{"encoder_arch": "swin", "model": "image captioner", "dataset": "regions of photos with short descriptions (Visual Genome)", "train_examples": 101725, "image_size": 64, "crop_scale_min": 0.7, "horizontal_flip": true, "translate": 0.12, "tokenizer": "word", "vocab_size": 6471, "encoder_norm": "rmsnorm", "encoder_norm_position": "pre", "encoder_activation": "gelu", "encoder_head_dim": 64, "encoder_fused_qkv": true, "encoder_bias": "all", "encoder_qk_norm": true, "encoder_parallel_block": false, "encoder_inner_norm": false, "encoder_moe": "soft", "encoder_num_experts": 8, "encoder_moe_every": 1, "encoder_expert_mlp_ratio": 1, "encoder_slots_per_expert": 2, "encoder_shared_expert": true, "encoder_patch_size": [4, 4], "encoder_conv_stem": false, "encoder_depths": [3, 6, 3], "encoder_widths": [48, 96, 192], "fusion": "prefix", "decoder_width": 128, "decoder_layers": 12, "decoder_norm": "rmsnorm", "decoder_norm_position": "pre", "decoder_activation": "swiglu", "decoder_mlp_ratio": 4, "decoder_head_dim": 64, "decoder_fused_qkv": false, "decoder_bias": "none", "decoder_qk_norm": false, "decoder_parallel_block": false, "decoder_dropout": 0.05, "decoder_inner_norm": false, "decoder_positions": "rope", "decoder_prefix_bidirectional": true, "decoder_connector": "mlp", "decoder_tie_embeddings": true, "residual_init": "scaled_by_depth", "optimizer": "soap", "beta2": 0.999, "learning_rate": 0.0028, "beta1": 0.95, "shampoo_beta": 0.999, "eps": 1e-08, "precondition_frequency": 16, "max_precond_dim": 1536, "one_sided": true, "adamw_lr_other_params": 0.0016, "ema_decay": 0.995, "max_steps": 5800, "batch_size": 64, "epochs": 3.6, "lr_schedule": "cosine", "final_lr_fraction": 0.05, "warmup_steps": 290, "weight_decay": 0.5, "adamw_weight_decay_other_params": 0.01}
Rows from block 9 of the image encoder of a small image captioner, named by matrix and row number. Rows with one number within an expert belong to one neuron, the router's apart. Each number is 500 + 25 x the weight over its row's rms, rounded and kept within 0 to 999. All counts start at 0. Numbers have three digits each.
Before each expert's rows are labels from the 100 images, of 14976, where the router gives the expert most weight on average: "responds to" is what is common among them. Only what is clearly more common there than usual is listed. The data: regions of photos with short descriptions (Visual Genome). In brackets: how many of the 100.
# router: slot weights (encoder.blocks.9.mlp.router.weight, 16x192, trained with AdamW), inputs 96-191
# up: expert up (encoder.blocks.9.mlp.up, 8x192x192), inputs 96-191
# down: expert down (encoder.blocks.9.mlp.down, 8x192x192, transposed), outputs 96-191

# expert 7
responds to: text has "red" (25)
router.14:482464470465527510507499495496511463475489494515474492483499524469520517499490510516524512463497494453498471527490500438512510458472481529509475516504537501494521508460509485501476454487527464580518488532471493549513489512488476505504497512493501494533508527463494502507519502494518520485
router.15:556526510529505469533524496515526481488524519522467504500470487486524495536481534437542488498496492525506533533503534507537473496473506507481491470458517502467519529530561511485541466495497470511468526503515474522493478528488506494526487501534469511544465488480478518513513517494519526506
up.0:455503496482485489479484494481466523509492528516485497509511540522471486488508488564459494525512483490526481499483492548480519528518539477513543542551500482504510512474445501508469541460496488525513487501514500497505494478504513496527519460504519499490514478571505501478506449503488491510
down.0:485524502515509478477533479512528525523520523540518498554508494500489505458536511504479440499496510493480530494482512531510488502485494522483478491487514499485511493498499510472530484502510504480462480536463553546516525537530523457473511487529486475466473489505509482516495475545456495514
up.1:493483487467479495490492481466463510512512522519509503505496546514447481495524465518444457475494498492561473515495514510473564490497552489477502510522525508494523501498475489522470546484493496483519528518508484519537508467508508480537505489499488513501514488483443495461520503491519530497
down.1:521557494512489440480545499493516538508519516473506513515504466500499475495486517484495488527502520521459500481511527504504503485485475486502485484478484476477500474477502503484531470513487502470510483533518529540456530544522483536469508478500486444485486486505525511519481458545499467502
up.2:519516495470508494560458524525483524573493514480503484499535495498510525476500549486523533473423481472483475511522505504492502502519484490514505487483523488475475510458477479504480509509512484445498503446495465489475506484494449513525516468528437479510546498519453524530513425527505563487
down.2:500524507476534499477491475534507508507497482455507497509472454480461495504525505538479479474484545507519518480494507533494487474452496510478459485517474526455524476517520478437516528485482493485479496528509501525538484549515525533473471469473517522501491489484479489479501522522514453513
up.3:516492517483496497512476480473463509498507512489520512481513507514465504492503514533505502440476484474544478480521518493477515514533549445464505513544491485486514460496482461518463546479501445509515517482519449509519507470492497486529516472505530480490537473516452550464521481484504549484
down.3:508543484508496461499529499513530529497520523486513522526497503492494477487496491496523461505488497493483522501513503514497495500450458529488495474484504485472513480489492490482527461501481503459505477521511544547509515548509498518479538493507528457460494472550528508517492476554485500492
up.4:495499508494456491487417471480494497592502498488495517517507495519471519513512461542479474516473467499512497476511517525464497533516549475479511522501501498524523492531474476503477549490496532463484477484492506512498523475484530491530495456535491464474531487564488477479513492478482509486
down.4:489512526517511496462513469490503511501523523510532508553512525491489480456530531524512466490478488479516529499465488509498513495463511484503453527492509496452505491482521508492527506500535511493443486553452534512502536530551536431478499491531519516462478485491498484488489511527502493515
up.5:493517510483467497516421474491497516593511531465489532506512498534463534508501479513492468495481470509487512477493514504481488518542549477477515495483508474520493507519470481511481521501510507463498488471478515488479518472483529464518499463535421449485485510545485487499520481485470523475
down.5:490512522510507507483503487486509492492510549514549507548517513518483447469533524506507462471472479479529492484484504485490523493445494476479432505484479506474505483512549487489534516480531495499453536556449502523498513528537520438483503514530523504459497475479472500486484520530506479501
up.6:511488475479480502512484508507464513568527504496473517535501549519450532498511481534533546507459512468515487496502515522480509523524552475500521513537524501512545526497453461523482503463495485497547468546528487498527512429448536482519497502507476536499500477518459530475500532494486534516
down.6:511519500510490463492526451465526519482532546465543506491508505509483484514521503490506440474470462502504490499494497481503484472455510519490487505517501491449479506513498508446512463493521486483461492515486531564519485532510460475497508514513496442485488506521514495550500474549468513490
up.7:505482471544500525475479511464522492510491480533545508554475478502477440539506455474545484541509532512519510508484495505488489518494503488462455518447506495500548473528524487524511513503485491513514508520520508507493502479525522490502510511557489505501480505552497472451496604492501452496
down.7:478469511518524516475454471513469484477483548483463484493502501552489481477569497497497496502523501481502559448474522476485502506512534488480463533498504525487509486506512495517484521505482562518507526519485505483485533521516549535469528498493501512482484490486497478438497494484537473518
up.8:473477533516550506516476544458507494551467477530549513477500514471497469539511478508545516505504516490533484497539548561465527524510504492506487513483490492498515472489500499527504548470505500475491467461540519469507526499492501479514489493538523472504564459518489533473514528476491485503
down.8:515539485512518467508516502518538531496497538491515489541493519508484478469524526514504490476472512515501533489477535531529476502437518504509497480494501481448474486464496519437513471526500487487457488530456502519499522517545522481493531511492500502501449502524491486543471479530482501513
up.9:474479535502526515452518523512506488465485523518517486536500530475499473514489449550434487506536535496512486514486461548513531510468501514522531502525513529497531532477464529487497522480502520533500504530478547519522486499534519517515508480460536574494470506522541498526472531504542482515
down.9:505523529517517482476510496527524481463506509511506498537548506539475487531544531494520492475521459484507533493519508479525514512478490503508479495491506491493497484505498478490500503479531503552466500490476519492495490505480528483522560499506530468456503476492546469493484502497492515483
up.10:465493529524525504522485521494493484503495527519503505529497486538485460507517468520554483526528523527492511496513518534490494536495526466473519497491500541516507505521489495543488529441483485548535472518565503490465509486502526515498508464548539506483472438553501485476470486483528473496
down.10:500498516502516489467500486502532493525529499507488486511526486538494483483562549502490459480510484480493527485492487556511487504489514500500443509501500497455508481499492490462531487479518480506477520518474535524496503518531551491503530505502506491476469480496545507504455479523509460519
up.11:474471480486510511494533480465438518508503493527505496505508541523455501467519456528512527508502504491552472496492506530492550491522545465482521515535528511477528539455477499502474526445466471527512481537512479508533480452517507491490547474493533539499498501517456527463486484498489503477
down.11:494551474511529471504537480478558519500511534492507498523500485503497484465512510499494456493500495496476519514489526514504499491479486522488515498490526490473503500491489516458554469511498489478458479512481546549502521555519508492465532493514509449478468476533527501542497472547468506510
up.12:518485474559472486419475445476529514500513483552509502511475501489490493522510482470510449571475511516522508504528475533485480515483499497494497503485447499482526493502527486506502493512493546498500514541546520493506511505545495483511520492493498491482512507529513457495481496491465423498
down.12:489455515521514568510460509517485519501528568495541519496495523540536463487505530495525513500506497510497533479506528471517470493484543478512506534496512515479483466455482494559486471478505514477511489544518499501466524476505500485498505511506475555465480504466446483507533480492512503499
up.13:461501473514519491514484521487491520510488475529519508526490469486509494485497417495517547524559524486482515473471499540498506526541486458481500493495489485526529449496501477499527521474458468543539501454521496504509507513502529511481522462577520501491493485543541498460504509488498462512
down.13:500503477551508505492475490506529473500483496504459476500494575531471469497522525489535473492514526489517532453468510504461527513453527487506462539494498470474504518515522458520485515534512555495501521538520505473479513500514566501535526479469494520486508497507507482461496508519557489506
up.14:471519533501517481497500541503509482475475522476505478461517526460543489521486523534470444499512526519474497510515463500503468524496506509531554507529443498497472508491468530504487525476510501539493468489454509483455503530508468503523482521462534503502510478554562509523510448508486490517
down.14:505513462520474507510477505525514474508499490559551549543511512560500484490484488474505486498484504521518510516529520516529509502463473531495474540507500471506519489504516481526523525479498492489484501532466506529496484515532518457480525497503528502490525505499504501526487515560485482477
up.15:471482517500535469488489542487505448489465504517505471443480511512536468522511467520444501515489531521515480542513473514506498509481493523531517518546480499506489511489475541481497536479515502524483502487471512514491487523559439527525495531455541501512535491551510514532470462509510472509
down.15:512537468503517507460513517553532482534479501523503516533512535520495481488487555507483469468500514507530535489476507496540514480422499515483486530489519510494535496513510461538486525501516500489460498542469528537514505510530538512511522510512539537459491510517472474502494525539532519504
up.16:504506493456494487566454496484492530509484525462523515485520498537489493479489530536498540443470462470518498493511500462489478519523523468471507480522506456492495451472497469500475511476491454512508524473450435543499496498489486480509486513505565462515547490519467553502524498495496530493
down.16:511559529508510508466496462514533491504492466498508480496505503490475502496521484496524456486498532513544546477465515478481530468421485529464463510488480544462529509520533478509483518509531509484509512493525509506529496537512540541502540465495523482455475504487482514476496526526503522499
up.17:477467476525526525513531513465470456491472480507535486501503487492481461505496480484561515484487521498507482490456495480497530497514542488471454529462517492505540531509515496533489478499473475546561524578515493501515468479511500502504514522525513561517492516548482492451500557491508502489
down.17:497490520492565493491464493497522529480481540482457467500528478538533486453571494505506474488531456480479532520536481494492499496555500487526467491498500533499476513480491505495527529498505518542478523471484506480479575504525494476503530475492445469470508456497544470476475451464531508513
up.18:474499514473531488497438468449474514544511534496488516491512523522483483507504502527470494508496474489533477507513521558468518544528542440503526534517487456508500491475461484495478524484502465507487508512499499501492515480517492463547498476491490489498543477572480518516503489490461492512
down.18:527488500529516504469522460506510553456513507530524512540534499474500502470544523530478460502480510484497537482484503492515502495467509497485471508519533505480507470489527492504532528494511527457477465519461489543533543565533496503481493457551530536470479478489479476445532498517484518514
up.19:494481472533521481475485516457464532524509449525531477512472466466502465501528460482483504554487518475511490504508488527495502527522501425493482467465513490509518480480516494516511482475480471520507494515515473477503498507558486492498523465570515506514483487538474497453482521484514441488
down.19:501512482512524521488454493505525453507490536460449466492533540537526473468518541481516482511529504515490541448488491518484515480473519484527490554489491501462476513502493516512492516534493563504498498529527535471453525499528544506528535488503468529492489514496509477456498491488527501474

# expert 1
responds to: text has "sky" (66); text has "blue" (46); text has "clouds" (31)
router.2:552534506547471512504494491483501487548506511535511472489500491446481553519500481544455537466450494480521478513529502481509491508494525469499516511472537497522511495528479476531480514531502522417528506478491534507484502484498495503522511475488436472485521513516448499493499486484470514485
router.3:498508492564493500494540452413506522517481474477525517457507537494544491477512485515473497490518513437513523486494534483527474529493495505502463480482509478505489508548519555508464476498490508491529544488509521494494534480473533500474482468510458508497513517445474490525531499539499449504
up.0:485514492463513502488524478491427490451522485484516490479519495527499515461486482530435537469514522502520473493492476443525524485506519458486481508559482533515514481502482504511479505450493484558518544492506434527506490554511461504510479491451545524492508505496487516463510498522502491509
down.0:477510498528512498586479478524474527475460548506499525499515498549521515506517501497477534504484490470468541521465546505506486520466465515505528446452500492507504489483484468492528505507520507476507506483514473541510529574504466519518539508521472491459536477477498485500492489523518468509
up.1:472495499490519514486511520502430469468495523499511482495492517509489483481478466511482556475496522520537468520478501461499551474486546494491504546520480570486497484496465492542464509444493506542518535510556461517488501499515463501513519493493525538491536479495448511463521499510538514482
down.1:530505517499463434509503490553495539489447545488475500458491483473479525489502526512469476502524510477478503494462537503474496506486454536492484495483499496515503493525522479451499516517491493455507486475505483549525502526485499523510458495489490491480517512452502487521498484531452520527
up.2:457515488521473524441525472504549507458478503535485485507492501493526487520476476482468446534550520540488534501468441499527516496470460549499534536513448518506491511493499515499518476492506551526477532512509519476503499545556492498490528515500541520475479509490557485485486468502496476490
down.2:464517479528518526557494448526529509484470519512523496488525520538478511500530536523486524461479485501515503477481537506513469497476470518512487433511534508479486505465470462506487524519512526479505492501483468571523493533528486533557498464498495507448504490484463456517527483511469488483
up.3:469452480509545509523503549478470438513479536513522473470477501502504451508539448484505563472506552536539475535508555521498541472516518514502500513483540489475496495491513505537508533469491465499483510510503494520474505462530508492488522518502499530523518500486444505469485504480532479484
down.3:510483530463454502513453448496505527530469490478495524510520458530505524510474523526468484516504463494481520480484489483477490529486482531505524516475505512514497511487518518491541477503491533486523526502496497515508517536477504531544470517489519489492503544470522470524483529494467483533
up.4:534443517500505500515503557509489453534443483518525469507491492443519537492503478479501557527489561481497479498543516506514517490515458482479469462471503459490528521494520476494548467530515492459527492492507496509523512480521495531500504518563461512532522500479477531497447543503487503511
down.4:510465491505480537533447492510509521460494507491497521464480509529497501498513534567488504438482479481483501498529501522490491513479513522492505492517568463492511482514493486520552531497501474454494545502486510511521509507484574533515505483450521530462494562489502466492486476504513500533
up.5:449529499516532500449497489497530467492496471474442515489517492505539452516512494454500477494531439500473522495493497503491541474486499531492474506478458521505455520526475507517535503506504506509502503499494532482468518518529498534488523469492472486496480509529574496538519439526520464478
down.5:524503482499514480547506485532482484486488544496495485501479528528494519525532509540477525440485470495524458500504527497505465493474460507489523463489527466477522475459495493493511527554531517474494494488477461545521490519522460518539526507525481476485516500452469491504497496504491497526
up.6:479494473528518527434516511522505446501463466478458493437510507451524486487522498488516483487477456518503501491456500485480525485478495555501446517507496506500481539550516493486538521549524482507512513507472496491487495487562488528520498472525476518540496515523525505525529439484540557478
down.6:481482493479465513570489485542503542498516550487532502534489535544484448511526516516481538468484506474524492518545538527514454503456450467503516501471554476496495440492480478522526535502507482467524551486511462539506521525500510510503472552511465527500514493493458504508489510524490468515
up.7:519551485524516511485502515529541487459474494518493504498497531455507513503469473493531469482527551485489565482457484493517506514461435543508512533531459522531517514555484475483475505519502518530519538488560525516517511494455526519494507508508473532468479478505568496503479504535485477537
down.7:477502483500519488548505464530490528490494511515509478493511513529470511495506524507476537458516500484519492492502532526532470498484464485508504452513546506491494471472479459498469509511519477441508488516492497550538485541546472555531509463526471506454517510492460493536537485512474484478
up.8:487488515475549498514497520479531501454472485483484512462496493498529502500482505471583536463451475463496522520484553451519527505518529556521493522500550481472505543464495475495500506493527477522465500497518504526490513469451482531504499480518461507508553497498498515514520481471494576493
down.8:464499514475495517548477477523481526502460565501533501516478508544520471513510533532484538494484512472502495522496539526513461512457457503501519523451501494497498478505489484515548517526509492444502512508497453559491486553534469502513504515524498495467513493487469472555505482521507449518
up.9:458480479536490515451500537503539511495485486537475493495477500476498478524538497497488458520516501551539498493493457531488502497473482532497497539501493519512532491484498503517549513485477521508459546512503507487525511504534510525492514479488531500500484494501506485479505471482501445516
down.9:514505511523511509506469486496534502535483514517504468506521490507453500479494501485477484470509513512505461507491499549509511490537497500553492489551514526502498502470497501488465496551484530518516478504508524515517490446488471517564500475531483497473498493502453508473496530494513534533
up.10:509485465469537526487505456485451454489448467496481485543516490477518460481504519537483549468510468477523458504483501521505568493522507493493503538489512546496531508474487464504498514451467493523511542532517457511491509479497484527523514476504510538528538500501452487488499490479526446477
down.10:498505507532478524530458511507501498486448549492482524481520533516535498502525533507467494503459503512506515499458547487467511500482517545448515489433495501508458488532521499529517528527508496496462519499478489549465516545501491506532521500506470490474500535459527487505477459536496483534
up.11:552453505486506501566500440511493463500522522500517499494500505490507515484509518530512498478476505441490466527515507491513480484506509505501530501505520465520499531513508513487471474514500474493526435521521488527514476494501498483519516524469496520504559536488464479529467541526496560464
down.11:486487502482479553504515488516487522508497525499526535473472511522552512511490485544510526566444493479503500508474518512499483548518495487474496518431486467472512495472527508527557486471488494486456520509513492538486517549493520497515497530515520513515524522451511514513521498504515437518
up.12:488510511495485489442515476487456523464524479507518471466500491512491531473497476540443442518527546502545472504468442498506512508518541500493501539542477537508505516485469539463457465465491520528509521502460496491517478523537497489513489497427536521487463529493512510474492522495467460519
down.12:487541520557522510534478473511502545455422538539506518516517526467485482473524522472506511485474517484511524517461539538503475491496459530521522456492506508495476492483487448509480519485492529516513490479519507516492542525504489518525506454509470515475538511478485443512509484502487481491
up.13:497504526496494505499495491512502451455470490488520491476542494482518484534470506452498475529511492485456529518486463499509545500492482520522522498478475481483478526482527523480494497519539483530516494507482534501489489528565500471499525508535503507541472516519559515540476484485508506486
down.13:480500475510518509554526491528502514488517509511506515506508536538508499511517544522498546480475491477510488503494522531528455508490463465474525470494546469480497464493492461504514522524513495447507513483480472577517482563534494530508491493508491538453517482483470503536517520524509476498
up.14:510482525460517510544472485503502463504513523481492502504508479496496525486495519504542528469465442478478488489500515490494489517529510480483461461464530482508522510486506466498497492508501483507477568482555479492509518463467494495510457527559488466549550507509447522489497503419506536484
down.14:509538483528495485452490520463521556514493452507511526497480497502506495482470489455504521512490538508536585533515489495484538495476507483501508505504462502508496481571529492462495493501480484533468530534486493486508497469482539464474477501441505531508492503516510497468500541484562482470
up.15:466505470529478482474506486517467497496537499546467485534477510495486504481542479518455477538526503523525490500504485531486478514524494468493512513522476480518526483512473499519505490478476537498518478494495513473521511496533518509511530471495517499492463492535510482475501490522515452517
down.15:502538508516496494520474463514566531490461538466488489523541471505483552492529482507488479512487510487507504495500477470481481508495489564515478428490521529514506531464477492473498477501486530534504490503526518492521521472488450513535503450497528447502509481485510502457503476500460511493
up.16:466543509510509505470515443506542472476509473472491498500492491528511461496510489491501489514549494481472520518478488490520510486466504516517465517502466532518462496514500536507517493524512521515496454507472534470485487588561501460483499477443532475475450510502571466550500466526505448494
down.16:507502475487502514570508506537461505475525540512518491502487533525511490494535521517499535481472464483502471504501523528521457531522451506515524457498521442485504455454487452500495521528539530463536510436502463555498501510501472517521494529549465486496546490480511504499499505528512481513
up.17:451490529485559505494559534507481479417476473484493506494502511517532458490513517491523515481542529514488519520493477476547530480489510519505496493528489508502499484485516520509540483453515428591480509525501482479511462517530480501488522521490544538513490499477534518486484510508550470495
down.17:463520543530540509581507498508478512469474519487524519492515510563521520544506538511465540500461452498496521513457518514495499540478477522504529469458509516522496496497496483512514508513515523494470518484476480526464496537506477508532532481506482520455539490472499464521496498502529472509
up.18:471466500470530536475539536481430489483512477499485495503489488475502488511492467482516568499501452507545476517518493521495553467535553512501529581498518515463506521463485537538490512466504475539493503534474499503480500457509512452496517514464495547509553515493453505457492514446501515487
down.18:501508526509477478542473464500498512457446540500513532479479500534492521510533547515470492494476503489499536519451533525471494545473485546504489480465496499489507490513506481475526502535490518462490490487487493572490508562482487528545477487483498489451521487426500470543508496520472483532
up.19:495496510503482511484515490489460501473545521509501500501508475528493466462464443472465500554520502523526503526496490519492537492493553490505516514460514517493448458464474571518459480491475504519523443502432536500446485520561491449485539484478503492490465519505540485531513502483519478489
down.19:486509530478522488549496442506517491486441466473495522496507480519539519525543530493518511466503485501514500505476501517522470512515487544499492484488497506485483521456498439491527515469489508485492505467494441522482522516503460527549470477523480477493525469465486477549511504501471458506

# expert 6
responds to: text has "grass" (26)
router.12:485496509491463496486429516492477491525492483477541515514512513514535507511473516491513519459546497482498499502501518507496507511535473525523487550508466500526530506485522488525473491496459490512503512496474511493535517457491490470508504505490484486474493542512520447479502446496490506471
router.13:488502485511511518511465540519497496518474503487457497516543507474473476508506499508524512509484522492509520488499486517499503459510535487490502552530486485522500512550462451550529515500540475467506462495496504518546548523500517453492499496475483517511513524448502509538485472497495448490
up.0:450524476488487551552560519543467516456505487499472520505519516516501522475491466505522509488542524502489530488486506495530509500515495472525523501534471508514528507509509467507526501467466475572509501474539480504524490510477497481462531492507556518479466434473543513457495511499540479534
down.0:530496504542504463521474492500515489436524524552456510494499522457455498450485510528478487498536457491507486503523535519474508522462531498492492464527528444532537459482480515456469517529505527482506506468486552506528505556460570491507488496505489475498508463518563503505482483481498503480
up.1:517513517532480501454469477492542503481487510507493477478475488491532484547519527485463443508464495530487498520499473499480465530461469525471502484470493520520503507513506495493506486546533552481503526509494509497463511538528486536537481486468482471503488508563508465532475479517478473500
down.1:456480483503506525508541473496497554555501510481533520501514535552493488524477518469546520492445528497507549490489480527482496469506516511498498536459494526432506547492497505461501473486510495539459472529504496544524507517523482441496519530490495553492505494522482529500546536470527486494
up.2:527478458477497509463537463498448474481494485507494468499519515472495539475520482535458542481481539482555450477468489519504530481524521482486494540533493510483539543487491474495476501478486504516523532520540464512547489447506491522524483484454510579513530522482451530464492512499487525481
down.2:487517468559475454492507529484559523513509521506477517511505543506497495485451495523512485552466510493485510530493505520475514508424531520508509512510523490499492502490471502466482493535492550470470516529479559497471519575506510508506517496485476492479458475507526476524490499505497470523
up.3:517493519510482511514461495510545488489535515491493474497458477512533495546520503505504465500468497520457502507531485490495432532473454506477483467483503497548501485540508477539524486543524508477536539491532507484461522514519485494522457528475495450510510495555504481532489505479488497532
down.3:458487483512498519516554482485488542560498515497523512506514520548492485514463496456553523492454529498495559491475455510483513496517519517502514541465499522462503539499504500460529475476507513537475475521512491548519504513529487449502519539499479562488507488531484510473541526473528498479
up.4:451489469502574512461532522481461477450459490496500485498498488482510467496519482504539543498510517495504510499466484513502535496508505509510493520500510521502518521491501512544504510468482472582481530537544495484512517462513507539479538524515505548519512492510506515449494531472536493489
down.4:464498504528518516531520493495542554535497515491481527538510531568477471494464495478550526482492488535504543513473517488477502516486516522468471536476520519491524518526531487483512476524510498524457547525517521495496502512510496458499492509496471499487481454538495491490506541456526492480
up.5:545479508483516513509539498511470489487470504473546486506501479498519483505482536483517562480475523464504472484543490466496492485527484451489463493484501478472510492480539446507514479505478438499520483515566430517521481474514471532487495485523501514537587500472430525465491495522527542508
down.5:515526497510484470489485505486531524478519519496475500522480549473471499459447499520482502540468485472476508528502496494475487536466536535499502494512518448520495498484462514469466509512506576483505525484472530524458519557463550453525505494487493483516470459510535472527502515488513496489
up.6:468510481526497503452496482527518489478534493501507489519479490500516487518498482506493436478503530516465525514481463463508485472465493599505502499499485577497485473552484559486498494497517542530499507500508533542485498559529486525501528485493532476475511516523548469520508495525517502498
down.6:501495483479533520533554464529511511500487500524513514541523528508489512500479502454535527484471466486479488503509490528523463486513494529538496483499509481504531489429493513496496453492536512509528501517493480509560506484505502468514500537529502506515530488498493530482532507520489509467
up.7:573484509499503484519511506515523486473494481502502477495503491469525512519520559470519505484440485496477483510514460478527482501490475492477471436487528496511520516512542488485531453551541485485513522521477481479520493475514467530524492498512457501547507520504447514505479516521510536484
down.7:498493526517517566516519434485507539505496492497512509514497513543498472515479532488570534470454507513527523491474490516511471500519570567464496506469505508479504528508506483468487464512544502539466504553511480534520491497493514476523515537477482563496515503530468510497512508462518512476
up.8:539502505506510478523529497512537470420493489498490469484500484511553488532507535488499495516461500492469495533513451463541473502452479528473497459483515512506512507509535518490528445546542510519500520518492479490500493534524456525520497514486495500524484520516484508519465498529527482503
down.8:487496563514518569484518455497517531540506479474530502495506506558521470531470525465547542480454528523512516496482490499495467520534563560467496532455479514474484529504504480473490471498536519531466497544527486520475469497519499492522502521474481532502503512534463494509507495461525507481
up.9:532474485515540479504545510487505458429479479497505476472504490485534471507507523467532518498453508473489489531505470468527514477469494517478461469484529512488519526513547521487505456532534462543488520542485488487510486494546451502513509504528496534544519518487452528487477516514559526460
down.9:484499534520506575514493450491520527519481515462525502531500523540514480521465517487559548479449502496512527517477483495496464512519551565482502528445496495483505538517503466493476502516525538527461489542518471529474502486489509458529533533483486531493528509515491492499518528454517511467
up.10:499496526487477523487500490509482550505511524549467488489482475518484548475500481516503501526487428521504486512476528523481464498504509536465513519473540554473525474480496521517499489484483478491492470507513487521543459473465463486490537478546484529510536513497457491472508526471452514453
down.10:470527454508551477524521537526482500521481496493513536498505489494517481532517472472457506478505538516492523482509534517515543473525513448463504540531477548512516518549508502535529478486491454506504477512511459483499526471517479525502483472489503498510509483521441480443497469492499466521
up.11:482474510512507503470463577486522477524476533512513496510469512515506429539501498485502523493481515536518499517492509514465498517483511480467482512465543513514508480526489486555488508483506496483512531519521524499476525460508524510514525522513463497506477478539465499469498522490518464514
down.11:471477498500527510540511479466479514461473495437541525494513488546527453524491521457516535498454497504474545505493513489505505491536497552497476529479480503469496551476521504493538502507502516568491496523471486505482521493538453487506491489522492514526515537521487516491532498505527500492
up.12:484455480544529508461509527469521488468469517557501488520476515505505456526514499516497493535514558525524496523472500553483503513453485512507499542491521519504523536484518512489490509490493504523495517530497515505491484513518515520498509524500529536496475494532507489481463532472521440538
down.12:485479522480538507539519468479470516521499502473512512529488466532524481508468532468523558470505479473496529518451505506513473523511506538489500479459509503457503509511527524463508467495510510569523554505487491505486523488528476486508471528504490521524510497525496518521549538486518501467
up.13:500491502495525485453497481456525489439486542539498476471484500508542461526495493490512477523481517547503514509496466505507487519457484533487538478488511532515496516482520545517512477509527491547504546537547520484451508481541482502526511542495508512511476473542507505515461488471528447519
down.13:460488515517510551524519453489495555571497500477528537514508517571497456535467520456561536474445503507502551498478471520483510515512536536485490531461504512481514533513520495479499486491512494561459497541497481529514487498507511446495502536482473556504522486523487513504517533459536499486
up.14:546502501492458507478455492524538539524478488513502494499511490497482552520502532513495445534469451475492505521470452482493472524480478533504490483489499518467552513489515484457503482531509547464493518495483499515523484493478482486527532494524495456507494518511503494525498531494429508527
down.14:469489445489511471507522527486456502506491481478496482490490496504511446520507464447477557487485575486489511505502506484499500483542510493506527480496488518481505536559493500541488490462491508511539460487491463516468519462511486500465501546498520528536529491522480534487536513514529511467
up.15:472519517488552533473556503499465485436501470430511495439533469512531497484520509493504524465521518496491510496480486425535521473525518504495484506518465550502469477515495505518489500462508472593476502489509441486503492537505459530491501498498521512501513501484515507456510483514553513482
down.15:492498524521543534469512514477544478520461500481509525523522497495517491517432468502531505512469487532476525532502494496478528506501514520480490525474492518515514500513507502442501493513507552501474527490551545471491518529489486508468490521526480485514525471561500473476489509462537516470
up.16:495468533536558489514513503484515495505479507511489501490489458473514514533467508483592483498492541534501535503507503490493532498489495558486465501469486507485537564500530524480497490489510468531450514513469529479494511493502481492497466518517488502505566522500501521472504504454513515489
down.16:506520489479511523495505479479487499545485521463490497511488569569510481476523538513506569459511493479510510511440479502486500543494555534490499528483510486500467472505520510523492488551483502512492574527514443503467494489484522492522509555487472516522466497452463488527540523522509515510
up.17:561494509498487461522503521531519490486510485489486471479499487454527527522493559473516517475446486494471478517525463480516491487494468497484475462478527501500514516502526479484517459555532500464511507509486478500522508501505472534526482476486443509542529541504453511515481495541490534476
down.17:496485549528526574491541435500513556508492498494509514520494523526492478519486539482560521457436515517515510494473488536509478497518586562466486497475491512486495531494507483464486470503540502516466500542501499524521465490502513483526497526470478545485519480524474500506518502470520506481
up.18:502517490481499491563540492527495492465532511509447497506515496544518504491500505468521516507505475469446500510481491521531488491503478539518509503515517516500503539469511524493569459502507465536513520509485502508494475493504474513475524477496501521501449492467500533551476466509491499497
down.18:503483493538491519458522535507504485549442526507503501474488554495501520507439506533543487499497506523482541506479501529504515506500523483512543524508490477501528490526515499461495483508498475477454475487527521504546502520493500511515511516514483499455551463504506457522475534470509518499
up.19:510472474451508537558558472467451475454489516517523511497511500546503490475515514498526533484497475470508467511506503494522529477520533490491501516519529493470514535465524487506517468473488442560532511531528460525519464441499480485486520493507523544524505491449446544490478498478523523497
down.19:523528467555498450495493505483569505459516544510461512503497544468476506470457505521513468539482496478499520508508535509485493519454521503497517486516521456514515486514482520445498484533508529481492502499482556526487506555462544483516509508500496466483489478508545496529509522469481493481